From a checkpoint of a small encoder-decoder audio transcriber: decoder width 192.
Rows from block 2 of the text decoder, named by matrix and row number. Rows with one number belong to one neuron. Each number is 128 + 24 x the weight over its row's rms, rounded and kept within 0 to 255. All counts start at 0. After the name is the row's rms in percent of the matrix's.
# gate: MLP gate (decoder.blocks.2.mlp.gate.weight, 384x192), inputs 0-47
# fc1: MLP up (decoder.blocks.2.mlp.fc1.weight, 384x192), inputs 0-47
# fc2: MLP down (decoder.blocks.2.mlp.fc2.weight, 192x384, transposed), outputs 0-47
gate.263 105 [132 100 118 122 106 115  98 147 145 116 144 134 136 160  73 107 109 115 166 124 123 137 128 116 118 142 128 107 131 100 127 156  94 124 120 161 116 153 120  96 137 104 121 133  98 141 173 124]
fc1.263 100 [162 107 138 131 146 119 106 114 125 139 115 146 114  94 139 126 121 103 159 159 170  92 105 132 125 146 124 120 112 117 122 150 157 136 113 146 159  97 117 144 137  95 161 176 113 157 122 108]
fc2.263 102 [104 129 138  74 127 203 125 134 161  90 112 120 141 140 111 155 114 110 122 116 133 156 126 130 102 118 121 148 163  88 116 110 130 133 126 119  85 139 153  91 149 133 150 127 123 118 144 100]
gate.264 093 [134 135 107 143 142 135 133 113 145 109 129 135 153  97 137 145 130 118 141 169 148 144 114 132 119 157  94 140 140 122 100  81 116 131 117 133 133 149 176 134 158  91  96 142 135 167  90 177]
fc1.264 093 [ 86  90 167 173 158 157 136 121 137 131 118 145 100 139 136 139 161 128 141  68  99 191 129 150 138 120 139 103 150 134 125 145 134  86 120 136 155 136 171 158 130 120 136 138 110 106 114 100]
fc2.264 101 [133 110 125 126 151 136 126 121 162 145 150 138 137 106  91 107 156 113 122 147 128 126 128 120 137 110 102 135 148  99  85  94 149 134 100 108 150 150 131 181 120 150 133 157 133 116 138 127]
gate.265 095 [135 155 104 132 108  83 122 119 127 131 154  73 178 137 128 106 121 119 140 136 106 114 153 130 141  93 126 140 171 122 134 115 120 139  81  91  78 142 131 134 160 135 122 147 172 109 166 101]
fc1.265 099 [120  54 132  92 162 101 107  96 113  95  91 104 161 101 125 150 140 103 136 130  89 155 110  87  98 109 145 125 115 113 127 127 114 108  69 121 122 150 153 133 113 146 121 109 162 161 140 127]
fc2.265 098 [159  96 133 128 146 119 161 112 159 133 107 120  81 150 114 127  96 143 153 148  91 124 196 159 141 121 119 147 105 103 138 111 160 150 133 142 145 145 129 133 126 121 130 117 143 156 154 109]
gate.266 091 [131 103 161 114 169 118 153 122 139 114  85 126  78 122 126 110 142 127 135 129 175 118 137 148 164 112 143 128 129 130 101 112 138 135 135 109  88 188 128 127 113 116 126 139 146 127 138 155]
fc1.266 095 [128 160 111 146 140 155 148 142  61 138 172 105 114 152 127 145 106 155 129 132 134 164 144  95 146 152  56 136 134 131 165 136 104 107 121 139 120 125  87 134 127 116 164  98 161 104 146  81]
fc2.266 096 [140 121 122 155  79 131 141 159 107 133 148  88  94 176 142 103 120 158 130  77 162 139 139 110 129 183 133 102 107 102 151 197 103 115  97 113 141 150 130 120 144 132 152 121 149 122  82 122]
gate.267 104 [149 112 118 159 142  97 156 119 167  96 144 155 100 117 137 101 111 107 119 103 143 155 133 126 136 148 120 125 175  62 168 132 114 155 122  75 104 113 154 143 110 111 144 192  99 177 100 130]
fc1.267 093 [159 174 145 143 146 119 151 173 133 108 119 106 155 180 142 102 148 121 154 132 132 173 148 150  92 126 132  99  74 120 132 149 103 122  78  66 138 131  98 151 131 154 118 112 104 171 123 130]
fc2.267 095 [129 104 151 142 136 125 129 114 110 170  94 146 113 134 120 158 132 159  99 131 151 112 101 122  83 143 111 149 134  81  91  89 117  69 131 158 153 138 108 183 122  95 174 114 112 133 136  85]
gate.268 098 [108  95 166 152 142 124  85 125 121 148 114 136 129 106 155 114 162 158 135 100 111 163  71 140 115 115 170  99 160  83 149 137 110 123 126 127 149 146 122  68 110 146 180 117 153 149  98  79]
fc1.268 097 [123  83 132  88 123 119 116 114 151  91  75 101 129 186 120 105 153 173 114 128 148 138 144 108 165 113 123 126  77 112 149 150  89 127 127 127 196 125 106 140 126 150 120 140 113 105 122 155]
fc2.268 104 [126 157 115 130 126  96 145 126 101 191 134 115 135 114 139 128 135 130 136 160 123 101 173 144 121 119 128 148 132  93 120 152 108 122 131  98 125 131 118 151 134 113 131 123 154  91 129 125]
gate.269 103 [ 80 113  67 128  87 113 134 110 108 185 144 147 168 141 122 113 123 126 134 129 141 130 158  63 131 111 121 163 136 121  97 184 106  93 111 149 107 115 155 161 127 107 152  82 140 107 134 143]
fc1.269 102 [104 148 133 145 109  85 128 143 172 143 104 141 145 151 135 170 145 119 146  91  77  70 175 125 123 117 149 111  98 159 137 115 118 147 151  90  88 103 135  53 108 134 127 131  96 169 132 112]
fc2.269 094 [171 101 129 143 138 130 167 159  83 126 133 122 108 132 124 146 117 154 122 109 178 161 136 114 120 128 126 129 154 113 134 113 131 126 157 112 132 136 113 122  96 145  64 119 117 158 149 128]
gate.270 102 [ 84 141 117  97 120 129 142 157  94 145 127 113 142 135 112 161 103 147 167 140 178 122 150 105 126 133 127 121 146 127  97 126 104 104  85 191 145 158 128 131  99 132 116 139 139 124 119  93]
fc1.270 109 [129 135 106 141 108 158 156 118 176 122 147 115 110 119 166 180  94 118 127  74 146 132 130 144 109 132  86 152 158 126 117  85 157 133  90 123  70  91 132 125 107 147 104 138 118 120 138 111]
fc2.270 112 [129 107 158 116 124 124 150 117 112 148 108 133 128 119 127 103 148 129 113 154 160 140 108 152 161 122 150  79  90 133 163 140 149  84 128 143 150 132 136 131 131 145  94 199 139 180 113 136]
gate.271 098 [128  84 123  98 100 116 133 160 129 121 161 142 131 123 106 117 141 190  90 124 103  84 160 114 180 181 170 152  83 137 112 111 108 115 125 107 143 137  97 148 153 141 137  87 153 164 130 131]
fc1.271 103 [138 150 126 132 118 125 137 155 131 128 122 132 132 165 111 166 131 130 152 153 141 192 109 151 149 129 170 120 162 121 153  77 133 111 119 122 123 149 132 140  87 155 161 107  92 115 163 132]
fc2.271 097 [112 138 152 144 110 124 164 127 118 130 143 115  94 144 149 139 138 132 150 115 150 138 134 100 129 147 132  96  94  77 124 125 128 149 125 162 139 114 129 159  66 114 143 143  99 139 112 120]
gate.272 101 [110 116  34  97 144 147 128 143 145 106 124 138 158 112 183  86 117 111 113 120 134 148 102 109  94 145 127 112 135 153 162 115 152 175 171 115 146  96 124 117 155 136 137 162 109 131 123 121]
fc1.272 095 [166 117  97 151 130 140 114 111 116 163 151 184  92 136 145 135  94 178 181 112 132 139 114 122 110 112 110 150 129 117 166 114 137 123 145 106 127 128 120 108 129 173 109 120 138  99 142 129]
fc2.272 109 [141 140  95 153 122  85 112 177 122 161 103 119 115 167 110 136  98 124 151 141  64 121 117  79 140  86 144 171 105 111 110 118 137 124 146 128 134  98 130 113 129 139 124  84 122 137  85  98]
gate.273 100 [134 102 117 116 134 130 175  94 122 142 123 113 137 112 113 127 101 151 110 164 149 161 137 115 124 148 110 112  94 135 146 160 149 135 133 113 149 116 121 160 146 118 116  76 132 107 100 113]
fc1.273 102 [109 126 106 138 152 142 122 127 135  91  86  91 127 101 151 103 120 124 113 138 105 116  95 129 139  87 161 118  95 145 136  80 118 129 136 140 115 117 137 169 136 133 142 116 108 143 109  83]
fc2.273 094 [134 118 139 158  71 108 114 176 127 105 168  97 148 162 138  91 117 107 126 151 103 112 127 152 111 148  75 165 128 102 117 135 101 145 137 112 128  91 142 114 131 100  86  99 137 138 171 136]
gate.274 096 [110 157 143 130 105 128  97 132  71 113 109 167 124 101 119 182 142 171  98  95 139 179 198 134 122 151  90  92 139 151 139 131 126 167 123  86 121 127 136  94 131 124  86 141  98 126 135 136]
fc1.274 098 [106 161  70 171 165  80 120 116 145 125 145 126 142 104 149 159 119 139 121 168 120  56  99 138 117 138 108 169 146 186 101 145 108 101 107 138 125  85  95 153 113 158 157 131 105 126 151 134]
fc2.274 095 [107 133 120 123 143 120 141 147 120 113 115 102 109 129 144 144 135 116 117 156 136 111 196 149  95 141 142 129  65 117  93 130 131 162 151 102 129 145 106  55 122 111 168 104 110 143 176 109]
gate.275 101 [ 85 126 121 160 120 117 115 168 102 116 117 139 144 119 120 131 131 140 137  98 132 117 106 105 103 136 128 123 143 122 134  71 109 115 108 107 128 135 164 133 103 101 132  85  90 171 158 144]
fc1.275 099 [134 132 111 138 145 107 146  87 126 147 116 108 104 119 100 106 130 131 147 132 114 232 177 156 115  81 130 115 136 143 105 105 105 166 113 158 151 134 116 159 104 144 123 111  94 150 112  91]
fc2.275 101 [107  91 136 162 179 121  98 106  96 101 126 159 121 131 157 144 112 100  93 115 137 113  69 131 148 119 170 124 144 150 153 137 107 110 113  94 138 133 114 120 112 143 118 107  65 140 141  85]
gate.276 093 [172 142 112 107 128  76 135 149 141 100 142 114 121 173 149 146 120  86 135 193 138 101  92 158 123 116 115 114 112 106  80 157 138 121 104 185 150 176 131 128 112 128 101 153 117 192 101 127]
fc1.276 095 [136 135 124 185 148 107 138 114 123 102 138 127 154 132 117 154 119 131 140 145 145 113 112 168  92 133 112 103 159 118 136  78 107 134 155 146 129 151 127 128 118 122 168 150 139 122 119 145]
fc2.276 100 [153  88 113 128 137 160 100 138 144 161 142 113 118  68 137 127 116 127 144 119 105 156 110 118 152 109 114 156  86  99 120  87  93  96 139  99 170 134 135 153 134 142  89  74 132 146 133 145]
gate.277 098 [114 152 122 117 103 120 116 116 117 153 117 148  89 154 150 162 159 120 130 172  89 114  70  88 122 134 129 112 121 111 146 112 119 151 159 120  91 187 155 143 133 143 131 146  78 127 114 103]
fc1.277 098 [ 96 110 173 165 139 145 112 154 146 177 105 149 157 120 125 128 142 120 133 102 101  88 132 130 115 113 122 164 150 173  99 127 123 125 145 109 108 147 108 132 172 182 122 112 161  81 113 161]
fc2.277 106 [108 120 198 112 109 159 148 166 122 102  96 118 105 113  71  89 115  69 108 149  97 118 143 169 140 134  89 142 104 114 123 112 143 103 122 154 153 113 165 124 125 166  90 122  87 103 105 100]
gate.278 097 [149 124 122 140 140 130 143 139 106 119 140 112 187 140 144 146 177 160 136 112 141  95 133 101 154 100 145 172 114 132 106 180 103 143  97 131 162 176 105 112  85 138 158  84 126 111 116 116]
fc1.278 092 [139 137 142 144 137 119 156 133 149 149 101 129 129  93 143 105 104 142  89 135 113 126 149 138 119  94 140 134 120 112 161 110 154 100 126  86 149  68 142 152 107 106 125 147  79 127 159 120]
fc2.278 091 [159 104 135 118 137 112 101 169  89 118 130 137 109 123 165 101 158 134 126 114 130 112 128  84 117 151 167 134 129 133 116 116  99 108 120 107 148 106  95 145  63 130  84 138 126 146 115 130]
gate.279 100 [154 126 102 142  91 147 102 152 158 128 140  97  90 159 115  98 125 184 131 132 137 155  96 128 145 134 155 152  89 123  94 181  84  83 122 139 126 179 156  95 120 150 109 126  94 133 108 118]
fc1.279 099 [172  84 151 165 155 141 108 171 141 133 136 132 103 130 110 177 153 136 100 106 157 105 130 123 115 102 154 152 133 151 127 108 107 168  95  90 131 125 128 124 120 122 122 171  77 119 130 138]
fc2.279 102 [ 95 104 135 124 133 152 149 166  72 101 159 120 143 131 131 123  95 154 120 163 129 145  96 112 101 155 107 139  88 107  93 132 135 129 123 128 124 127 159 103 126 157 124 100  48 126 146 162]
gate.280 099 [131 184  73 122 164 136 148  81 112 110 172 117 129 122 160 115 109 112 173 103 153 147 108 115 133 145 120 153 130 103 146 130 123 115 161 111 118 154 173 171  84 107 176 111 104 120 107 117]
fc1.280 102 [161  77 108 141 131 122 101 124  69 120 116 134 158 110 166  84 129 146 133 155 100  95 128 128 156 120 117 140 149 116 141 135 106 110 105 137 160 136 119 171 150 129 129 124 112  82 129 112]
fc2.280 101 [126 142 144 115 125 106 113 135 151 100 124 135 122 113 130 122 135  97 122 142 166 128 142 117 189 104 111  91  92 168 128 142 111 167 106 132 127 120  81 145 120 107 139 144 111 119 150 120]
gate.281 098 [127 131 118 167 121 110 134  93 119 146 145 125 167 120 142 131 120 128 150 108 105 127 149 118 118 125 148 167 122 115 151 142 147 120  79 106  94  96 127 178  98 115 136 116 138  97  93 137]
fc1.281 102 [139 107 125 133  72 134 111  75 158 117 160 147  84 141 151 128 140 134 151 147 106 126  82 106 131 119 107 174 116 127 107 106 116 194 145 129  78 104  98 119 172 123 120 132 113 182 128 130]
fc2.281 102 [116 107 117 155 124 134 146 138 130 100 134 183  82 101 151 106 131 149 125  88 134 106 155 145 134  81 145 127 144 131 133 134  89 166 153  92 136 122 121 143 132 114 205 159 124 109 173  96]
gate.282 108 [105 166 148 131 104 106 114  66  99 108 120 137 120 102 159 126 166 134  98 137 124 113 154 161 165 132 129 130 105 145 122 155 125  67 128 126 119  93 155 132 123 161 114 183 106 155 164 152]
fc1.282 103 [162 150 154 112  92 131 158 100 100 109  98 102 141 147 138 135 108 166 133 153  99  67 108 127  91 139 128  95 121 173 145 136 146 126 119 113 136 140 121 162 123 140 167 107 112 158 103 129]
fc2.282 102 [ 76 103 146 147 121 140 114  72 122 126 125 150 160  90 171 129  77 156 137 139 112 101 156 115 132 125  80 115 148  84 117 153 110 157 100 167 160 121 144 101 110 142  94 145 156  88  84 143]
gate.283 108 [108 110 103 150 107 180 145 150 127  96 132  95  88 125 139  99 132 109 102 126 140 120 158 130 138 155 105 148 157 127 128 149  91 115  86 112 100 146 160  88 121 128 167 177 115 160 134 150]
fc1.283 093 [128 114 135 172 122 140 132 124  84 119 135  95 101 140 117 140 125 116  86 172 132  93 149  99 187  95 103 172 124 156 140 135 124 128 145 107 153 151 125 146 157 132 173 114 115 122 132  81]
fc2.283 098 [105  97  94 100 112 112 132 125  78 138 134 102  97 147  89 101 151 129  94 149 135 111 119 118 104 107 149 142 131 165 149 138 158  83 104 145 111 128 147 154 129 149 189 150  98 107 101 113]
gate.284 102 [142 164  59 173 132 135 139 120 132 146 138 137 154  88  98 138  99 133 116 141 113 144 146 115 144 165  85 153 110  89 113 147  96 135 191 114 157 123 150 130 123 121 140  86 120 112 128 169]
fc1.284 104 [168 136 154 116 125 129 135 122 154 131 116 144 108 121 130 161 137 150 119 126  99  84 109 100 148 156 151 155 133 128 122 163 156 117 119 114 107 111 143  83 119 104  92 136 162 105 173 137]
fc2.284 105 [113 129  85  98 167 182 112 143 144 161 123 122 109 138 138 135 155  95 119 122 111 110 137 155 158 100 135 119 132 126 113 118 139 177  77 103 138  90 132 115 136 121 114  80  91 126 119 125]