config.toml
model = "encoder-decoder audio transcriber"
dataset = "read English sentences (LibriTTS-R)"
win_length = 512
encoder_stem = "single"
decoder_norm = "rmsnorm"
decoder_connector = "mlp"
init = "small_normal"
muon_scale = "match_rms_adamw"
momentum = 0.98
max_steps = 12200
Rows from block 12 of the audio encoder of a small encoder-decoder audio transcriber, named by matrix and row number. Rows with one number belong to one channel. Each number is 500 + 25 x the weight over its row's rms, rounded and kept within 0 to 999. All counts start at 0. Numbers have three digits each.
Before each channel's rows are labels from the 100 clips, of 14976, where the channel reaches its highest value: "strongest on" is what is common among them; "loudest band" is the band of the loudest frequency at the time of the peak. Only what is clearly more common there than usual is listed. The data: read English sentences (LibriTTS-R).
# convs1: first pointwise conv (encoder.blocks.12.convs.1.weight, 288x288x1), inputs 0-287
# convs3: second pointwise conv (encoder.blocks.12.convs.3.weight, 288x288x1, transposed), outputs 0-287

strongest on: the word "was"
loudest band: 250 to 500 Hz
convs1.176:483524536525524501525536483475476519498526530474517441499486500482475478483499502463496491494492497513478514539470478499489540506524583485486492469465506474499545504504508515481502515502459503510501529515487540520520445457442475476466492544471479501490496483513477499497496507493513470451473485488494472530545494536534513510554465517518523534508488546541492480486476498451477512476544540504509474384503530482530470494492515493483514496499535489513508496518480530534454477481497524482496499506508495453466513513488513488516554447518474497502522486484494471533542519547541495488493498464516531522479546502473469505482483498502457518498493492517508488474533493508514502511512478539507458533506522521500515524512484439484463503495472488486514490500526477473508477516429491484503505515499500516483512493493492486494500495508536482519479549471475530511515491534531507491
convs3.176:433508523493499489511465490512512480495490499475538434493538534522573480484509475466500484494491499486470507455484513515511528498481486525460493511496522519512436497465461497488515549512486487440499511515511488495514486552510520467486468509500491507510476502479504507514535497497485518495536496480495449511605536458483525519480536509513479438511490475508510557494515494495477511503506485489437495524496482535514468538567511482483503466530507495479479503506477471541509451482506492517488504539496496538454538505544531471527476516515500493491499492468487484478525527457474515506544511485532503529474499499512543525476529506459488510506471484496492481534483504498516506510502521478467528468503464463497520513513497467527509486496513524514484510529467496527520494500476491450488484524501507522470482539466484488511498477473558458473517515492521513540514511518500513463

strongest on: the word "she"
loudest band: 250 to 500 Hz
convs1.66:532485550552475486528489503486536497494473490545491467501476525438482483536490488455531507479506532520483477502522489513487497505484535499501513505509560485515488486476490498508460534496521521519558493468483487542480519538493567502496500463514510474532459503486561508505526485558483482489484490437469480522531466487499509495473505529548504493491514466524477486464464515486511488554447491511512465483497497542551482512468532447537479500495496547502519551521476529474489486479503471524535503485492472516478502528493513518497521474494550509484521477500502516488483517509511525475497520508493462521496457526536482521483507488482502529524463538511504456527506453459499527506487513472507483523506504505461547434499497534507475486482541499485501499489505506546500490537504493517488486531479471488459495500456476520528506496518499510530465474463489510501448493515514510515
convs3.66:494479522522528501468513483529469516472549473542494516499468528481467498516477477522475492512495550473526469496462497545490522500520500492478528497536512529467502526478496528461474538487516487489485509483478513495499495528497500516519496478467506497544490522492464492483490451473522535507551524515512516506495504499509525517501519484520486525473501562480463489547497478480503497516428435499479483441562489491508483468487497541500520482537533505518515478508511516504521504508505481472499478464493522465509519470510467563498460538524481526510508503512526477521489527486492497449484520457486483512475443492498474496497532476464515529477488486502483498498448498506528524513511546481491494502483478452509481521496508460510520490517480490486492523466504512528470554504498508541519511503497528522513469439510504516540469472446460532463475475513457550503458445489505514524

strongest on: the word "very"
loudest band: 250 to 500 Hz; 500 to 1000 Hz
convs1.145:533534489461492489484522495488500478438450489496468528467507521503516529491494459522484517504502493498535503500519511479499443517536507522499481501509538484508472506469510489457519490490492520525442499481507545424486493483500541535485539496505518488479490493515504469449479459505511490486515523498487516497487500517466507506504494531516495503457498475439494472518505507490506525512517545540476525469516449543476498506552486492456532507477496523533516483476511512466506462475492525500528446495542480491479533467527487555487518481457511480501503538527543500544563548487492494503503490502529423514515490498495443486541487505493505495467457495487483524512479502525466444511483467451485527482485502486476506482517457468494487502527524477499487521534486483505513466532536491499483491525494499518488507467516528472478526536504490521475525445471505499496502543515476485502
convs3.145:521498495490493472518486511481506490471507491482522486512530536500464493531522455516528506509493514504512484522497480532490526534517507515513471532506486497479498487482472521469523508496537485456506506477503525494458505519473471543520470518553499513493470529455480491474451500493511510473497479484466525479508464495509517521504515503489517460529518514481512487523512534499505487504567505527551517533525502496483501506576519476585479520480500508479536523457491551541487519505484482471491476504512453492550421510515490521528492497523483496459513493504453496518545496491512532465540443484534506484480551493504493473477456504530481521506531525494500474492497497517530522542512508531476492527489469508484521483489513537500517478464493498501470533455496510448490497574464518500528510536448506481511511509498521491507514531494507489498483493451481465533528456525474464478

strongest on: the word "she"
loudest band: 2000 to 4000 Hz
convs1.27:538492507505482478493488517474490527500519481498497489535509521504494480500518505531491519490502511462499495557510496513495503509538524514464485495525504495473473494500508467494439492525463512517518484449518511481465513483505483503461522532508530488581480496502468487498468523493500447487501513492537506521482494514540522500479474495450470499482473526496511485509535486517487497517455540520510507516501464481506503475511488550480498494465509478451468546502497494526514509504504479516477489454509441473483520475475510465494545506515546494490529502511535504509583505520481524524482589451523488466532550501543522471485448506444499479474505446485498502461498482515487466528514493561508491548501466499524527493502508505505522487482518509462502531491508491497489468476471520504468521491535505464522487496522462535526475487548510551475529496513500529530518458506487522479
convs3.27:525497487515541488492456548564491484536435496482491484514535497534507516498498552493514463509503484507429510507516503466535499487539499507511473529523461518499534501502523489510476513435517511499540509515497520545452490511472499507465507509517533458508506491512499442472482483509468499558514495485485478458496488499517500472495479480477513518479498465509488511518504492522527513521476477470461509505502491592497509509504503502510464536552539520518524520522505526525492527478485491465502500532496509542501481530505501454481490484518440524502520482531502503483525511481492539478466497545507470508531443497476522540507485501496529493489493519507483502556515490535534482459482466505535516504512496497491502486470500491499488512505467520491499489544512510494513475483505507473489487512494427477503560546503494529445501472543493483461512473522474449497498535510513476528

strongest on: the word "but"
loudest band: 250 to 500 Hz
convs1.277:487533489550486506507504511517495523457484487489513519517488479478475451494505477475491546482563502475531482512474508475498461484506531501503467472473526546509516509528487519519501492498516479484518498457492489505477497539501465462486496450461518452466482475506500449490480501489524521550488517485504503498508440487548492497478484543528522469466505498480486525488515531457469547476501492470527489486515504464526511490496489496515534498475511475471473545514474513481496519474481512497473502470486479521508484547476510485539532497523512517522488518508558471545499476518498472498510534510451548445512468467498455591525508526490515453498483499495490507506494489470478518526508492495527476491483494473434454526503531469523533479516493455460501532465468509516479528517480530514527473501475513489505491539506497494492523488465530495522523549478496521480525472536511510471
convs3.277:473510500504491468509484475509493488487477501504514512480496475489556518506499536513494499494525494499496515469445508482535546556508527481503531483479503451514512494452504526483533531469485522477494501525546518465507523481454546522467483529518504519535518480507533516460511518479521494476468507521499518524540458521490510519450519522504501477524491539525517518555470495500470502520509501444495498507497503530464507503463481530475498516471514503544503495479497511490485481468497506508478494528528512528543502465475459496550496521478481519529536499465455435467511503457474532505522489432456547486445469497513522514474493486511510499496524523509498469523484503473465481533517494526501483495521488473504501527484542468506441459460507480508482479450480490501460487503547487440446502516466501473496502510510498509498474520514537472492477507488475478455539504511503492453

strongest on: the word "was"
loudest band: 250 to 500 Hz
convs1.286:459451500495498566510520514519506503482485488543498506483491491479531520485534512474498512501488484486498466488518501544522511517469534501512452464522507535535469476490483504494503520522505504494531475512429468522504449456506490475510515530541498526528494451485504549509477508493493480510548465489483509476462476505457520464510531495499503550472506487499472494455507474434450516487514481520521464508480495526531478506498544506488523464504489525517521544552504495503484563524497558469471488502504472480514494512523512495483490490471544502497511494479545537519506578498498474506471494497517508476503544465501476510514519501516508508520434486527510494508552490494483504509496441490480465509501507456514469514522482466513481500432489506520493487454495527472539503474504529459512496538465538478487486472484505529524492499472474505491527473478477542487511501500503495500
convs3.286:503548482484472505504468518487533566485487508470456465486520475474527491527511487510511509513494534473474474486440475466520490503503421471513489538471525543439528508511525517517484561527449508534495503538481483476510521501515510517444492489535483484503510510474496494514466478494475555510522483501499516507467549519529511469479507483484528473521478520521492532503482458565516505525511506468462518523481476489510509504502509516494495481501499499468474451535511499499528506514508524491507522500530507526476487451506474532479464499497504539503473514510438417459498512545495470518482496501515513541534500533503499509482488475494436477487512482509514496502507493522485497491497538482490508485506491474510464511500468536475520482483524531512512498467526499482500502479474497504472479463536530480447499519507485518507552460467504491466541484515443510524494506480517529514

strongest on: the word "very"
loudest band: 250 to 500 Hz
convs1.106:519504478425522508501476506500497551505523488546497525501482517512510457528504440511512518513477435479501558545491540486529452527497438532490521471507537514477501542460546544485475535510467491522538515461487474474510504523480477480514506519502544446539464501495474481522492506478517508519505469504487538474493514556518487480485481506489499498490492495488518481468474549491487528478513458460487489494489502482524507513553516492500438486529474464500514479529481503466507488490486475499534475490518513518545503458509501498438508508503524513539496464523476495467530478447517509506529506498518497536476502512534534477533474515484518496516495509499515485456493499506458432518486502499495517475497499484489482522493469513510482450537471505520515492494474495523490510508512506494465519513528512515473536501488491479501490456506517547462538469508522477487496497554537514486
convs3.106:506483495514469496497470492480552475527473515508504507498553497512514519484482492487504484498520470516483504498452459468512537505490517467508545475488490508472499550511529492513497482498488504541452490535478486527492487491515467546477476511512484491502528472524461509446489478538492510483512459497473504489529501495470514559506514550499491524498549526511498487494514531465525529497526482507523514485496507512456474499537468481499508466504497526501512513504513519495501493505502478508470497481526527510524509500484492445525490505494507517496507456513495490538460535446467558454470482502506492500478538477507512439513466500482482543502548489486448502507492474528464508513537561475520515524494509443512501469462526473444527542508530472509448517502544493485520473524533475481525488503480480508478453511449512492513494455475550499513456461464466477521514527512485492554

strongest on: the word "which"
loudest band: 250 to 500 Hz
convs1.209:478478535580516483466533503465501511514512543478492517478488495516544527490507515485500550511511480524512481444511501486491538503485510498516489490505484512487510524481502519508466506507494516462497500509477489483521506483472486489487488508451489494501529510500481515486508483423526510525492526498551504462489498496513479502482514464537547484511503467505474526481494472498481532515505490547537509512482511459472482514544522452451501532513498512511494476536495491486528474491500523493476491524427502512491517525526492516502483557505509485516489528467464476486521502506504545492468461493536469461533406484517477499568515496510496485508474505493502481478474561494491500512502502519492505511497504495507492467496512486526494488474474469464491507495469509426471474485446513477496458467487462497546480501505521524417504512466528494492439470484490518493499469482534510529
convs3.209:514499500505499494509510475507520520506470495492494545490537475516495568507460458526527468501524457527448466455493516519492502476525503497502579508482507489526558492505477554482479493523476466475510514515456494494510503492499473501512507482505467495506559528516451499517508519476524512526508504483465494523491535541521489479494512443480511483535547515507495520489482494499497476484478514446534507497470536506483511519511493493530533516501509507512506546455494528463498527506485532471532479479505525456491527522514491535520509502538506476507506494539528525509420501485556438475535551514516463504504502498514492478491500490529559517506477490500476467524467482496471500506528477477483496511500502530461483502446459477518501491497472538510487479498457487511491510497523506512498521536528518512531502500508529504495497505465498500420456496502563495515487532482486494456

strongest on: the word "you"
loudest band: 250 to 500 Hz
convs1.91:481477484498519465482495489548508487529489487495474507509495505526512482500482471520490485520512494427505538512480526499494516520474501499469537511467511530496534465541512493454466477479485504525453474493520521510473483471452507453511477509554480445489516506511451490481469445487499498498504521525492484521454499456457485495498534548468517472522561518489500515464503521505506508501536488537517498507432484465517468492464481531514496514469495517509483501465493501478472521515491505480493497522521462520532516488514534478464520514529504497512455503478531505499532484538488454512500496519466519512495471493514483486488469492529515514503502557504544527474481481515492525498498490512506492537507491489496519496491518525479434460539538511464526456496465503502511506515495512436491512475453523517463495492502502472536527469531505558510477496529462513527480510541527426468
convs3.91:483460497475501446490476469498477496504511484445490526473536517501488500497498488483489509504514486427544517500484514520496474522489518499504507503524486510506484459473474560454495495501478500470522508520479500496512505498555481494480484516487518505499506512463566482524467519511484476511484491502489513566569540520494519528506483536453493503512481490532488499480522500432467507419492459492504540483492559532487529514485467507512522468514483548503492501485496493478479502469494498531549506530451521499485521483470500538521563516520499496497523519495520529507480507502513472484483553503560495485497512502534523530483490516480491509486551519495510518490486493501485477446460476524512545536512483517510503527480553492496490476455469494493452506474514488493464469484489483514475491502501491490531503463469524545550519542477509506471484505498452506493545517507515488529

strongest on: the word "her"
loudest band: 250 to 500 Hz
convs1.252:518489498495517501486514500518512502489528495496452533508503497536501531436525523508519509483457544482498470487495436497523534491442479529478507454530499494521511535562471495486454512507498513502493528468518509501529512517505511527474500491521500524499501490521490528492458449506521436567511506535479487495480490514509504514442493551515503507542535491444511490523500469545518555468530537512499513524525446457494498485447502475487506501491511532512504534479477512515512519482498564451546544496502487518535517456523526474535528476517463542509499505500502504496526501520516506543455502526472499500503496467498485504510478494494520553501510516531504496502488493464482462489494484524515490501488482502471491467526471543569497483531510493521523514479536509476494518459493485470506475486552500526532491497525487495510527512497458524540484503517510540494534495496508464505
convs3.252:514496522523521498483511458526485481488517521465461496482522542499523481480482486491498489493498496520512517504511459479505552511514504503525490503527465519481520535508476501517468476524489499527506528507518536458484503532529547546464521543530481531500492498527474533533499496465505513453483481517487522515493489484475524471527520504478507482527537485525514471480503489520521496477490509511478441496494531502465494524494459453503529477494497436520466457555528484514475495519506501469530512464467517484458474567538465540480507509532511487493498506512485546483495489482543528519485476482517486539496513506486492520506509506498506522510479549477503470537524493520513505437502503490513529477502538511435515507496503528508472501486504508517530540481479509520493424520502502555482525487420479469507530502548500488519507521452475492518467510486523486495427503552503489521

strongest on: the word "face"
loudest band: 250 to 500 Hz
convs1.251:516488512493501545494528465473497521465516517503494490514515537444484470484484479518479486483514453503516537466473508443466507478488479477521485501512490498482462466478473488496492530507480513511519513572490522488549533502447506433496472496515483471484496486488468495466515488514506467493498525493471486506491550487491445542494484532514481513532546465471452470492478474515463492495541517492457537501491534501507499493464497508522497493450544530498470467509474493531511481499499526499476515458501484473520484455545496473474558441471539492487512527508505453499477490509500503488489533534481528505523478501519479480526494472515508529526539541482502503579457484530453542484511540528523501472500493492470521515539497507496501501524487464497513507465534495497485526503502496459527495539456544508527520492485507504518522514487531490464530493526500541477502490489484492517
convs3.251:453528489553500492516485491541467481537522551492513531447535493453516509538491513510491498492498517512516492495451500498471522483498438516484488498509517490520498505516490504466537527472453512481540568431459490490505505490532487545482509533496493481502502555460490464512471477536526563494512501468486520502478479498472485483509452483533523505515478513523523499506458439486490493485463526481533528498466494511499510506543521522490499466467527481519503487523468465511494522456498535508520508516495502538493530478549479522527478494515539530453482520491478446453507503491481502488459522490483487483483477487508494518532519506474491528540488524501545514510515525466512522513457480477484519471533459497464496501514529523483487502474467520471518531478495498513524478514470476483467469489493465528490539482505490501494470458490491485535467545498520547505512478486513527488

strongest on: the word "she"
loudest band: 2000 to 4000 Hz
convs1.5:561485509468473491490475509522490505477504503480520468502465518474477494522545513474509510521517547434576490480532482528499508508539513493552510499486501513521450517519509500474523516492512496524529530474497478502454526536475483510528508500500544507508474526501540524507504500508493508458507515508550453496471499500500539590511497480521480506499496497483514496489465497500441502496500513479491504527510528468515492544555516496463490507485504462541479511500481457489508499489478506529530514501559496551474484531516515479474476488502471509478466480523451511501539461500522505482515478528483517459484501470500465501503469494510513526476513523510474505465516504505460509485482474485538492545541515523547535517503474517497494533488493530480489505457505500529525513521462497512467509468494459434482490531478483479486511508477508509513591500476477511480495496465510535478
convs3.5:492508500516501523439560493549449459495545506497544530471503478468512480517519494437526505489503519488482510499524470525493500508505507506498452540504495487505523529483529422511479472492475493544504524464495460497512504476458493528502488489482498495470523487533510482480490522535511517471526493479508528404511475558509473498546460459532497504489505482529523461513537494511492508503491460523489512513545471466500496535474474545483486487515485481475499505526467495522491484540489520522526486517512519501542507524478466495502463506496495536486472473471484479478540494502554479473458505545495490505521495497488476453479482490515479494510492488503494531560490526494535500517509501508529479517526477479502510467477524558546473439521503462488519497489507497518501499469472521531517489505522485517523500503554519479495468449530504507518503496491480492488474460463528498504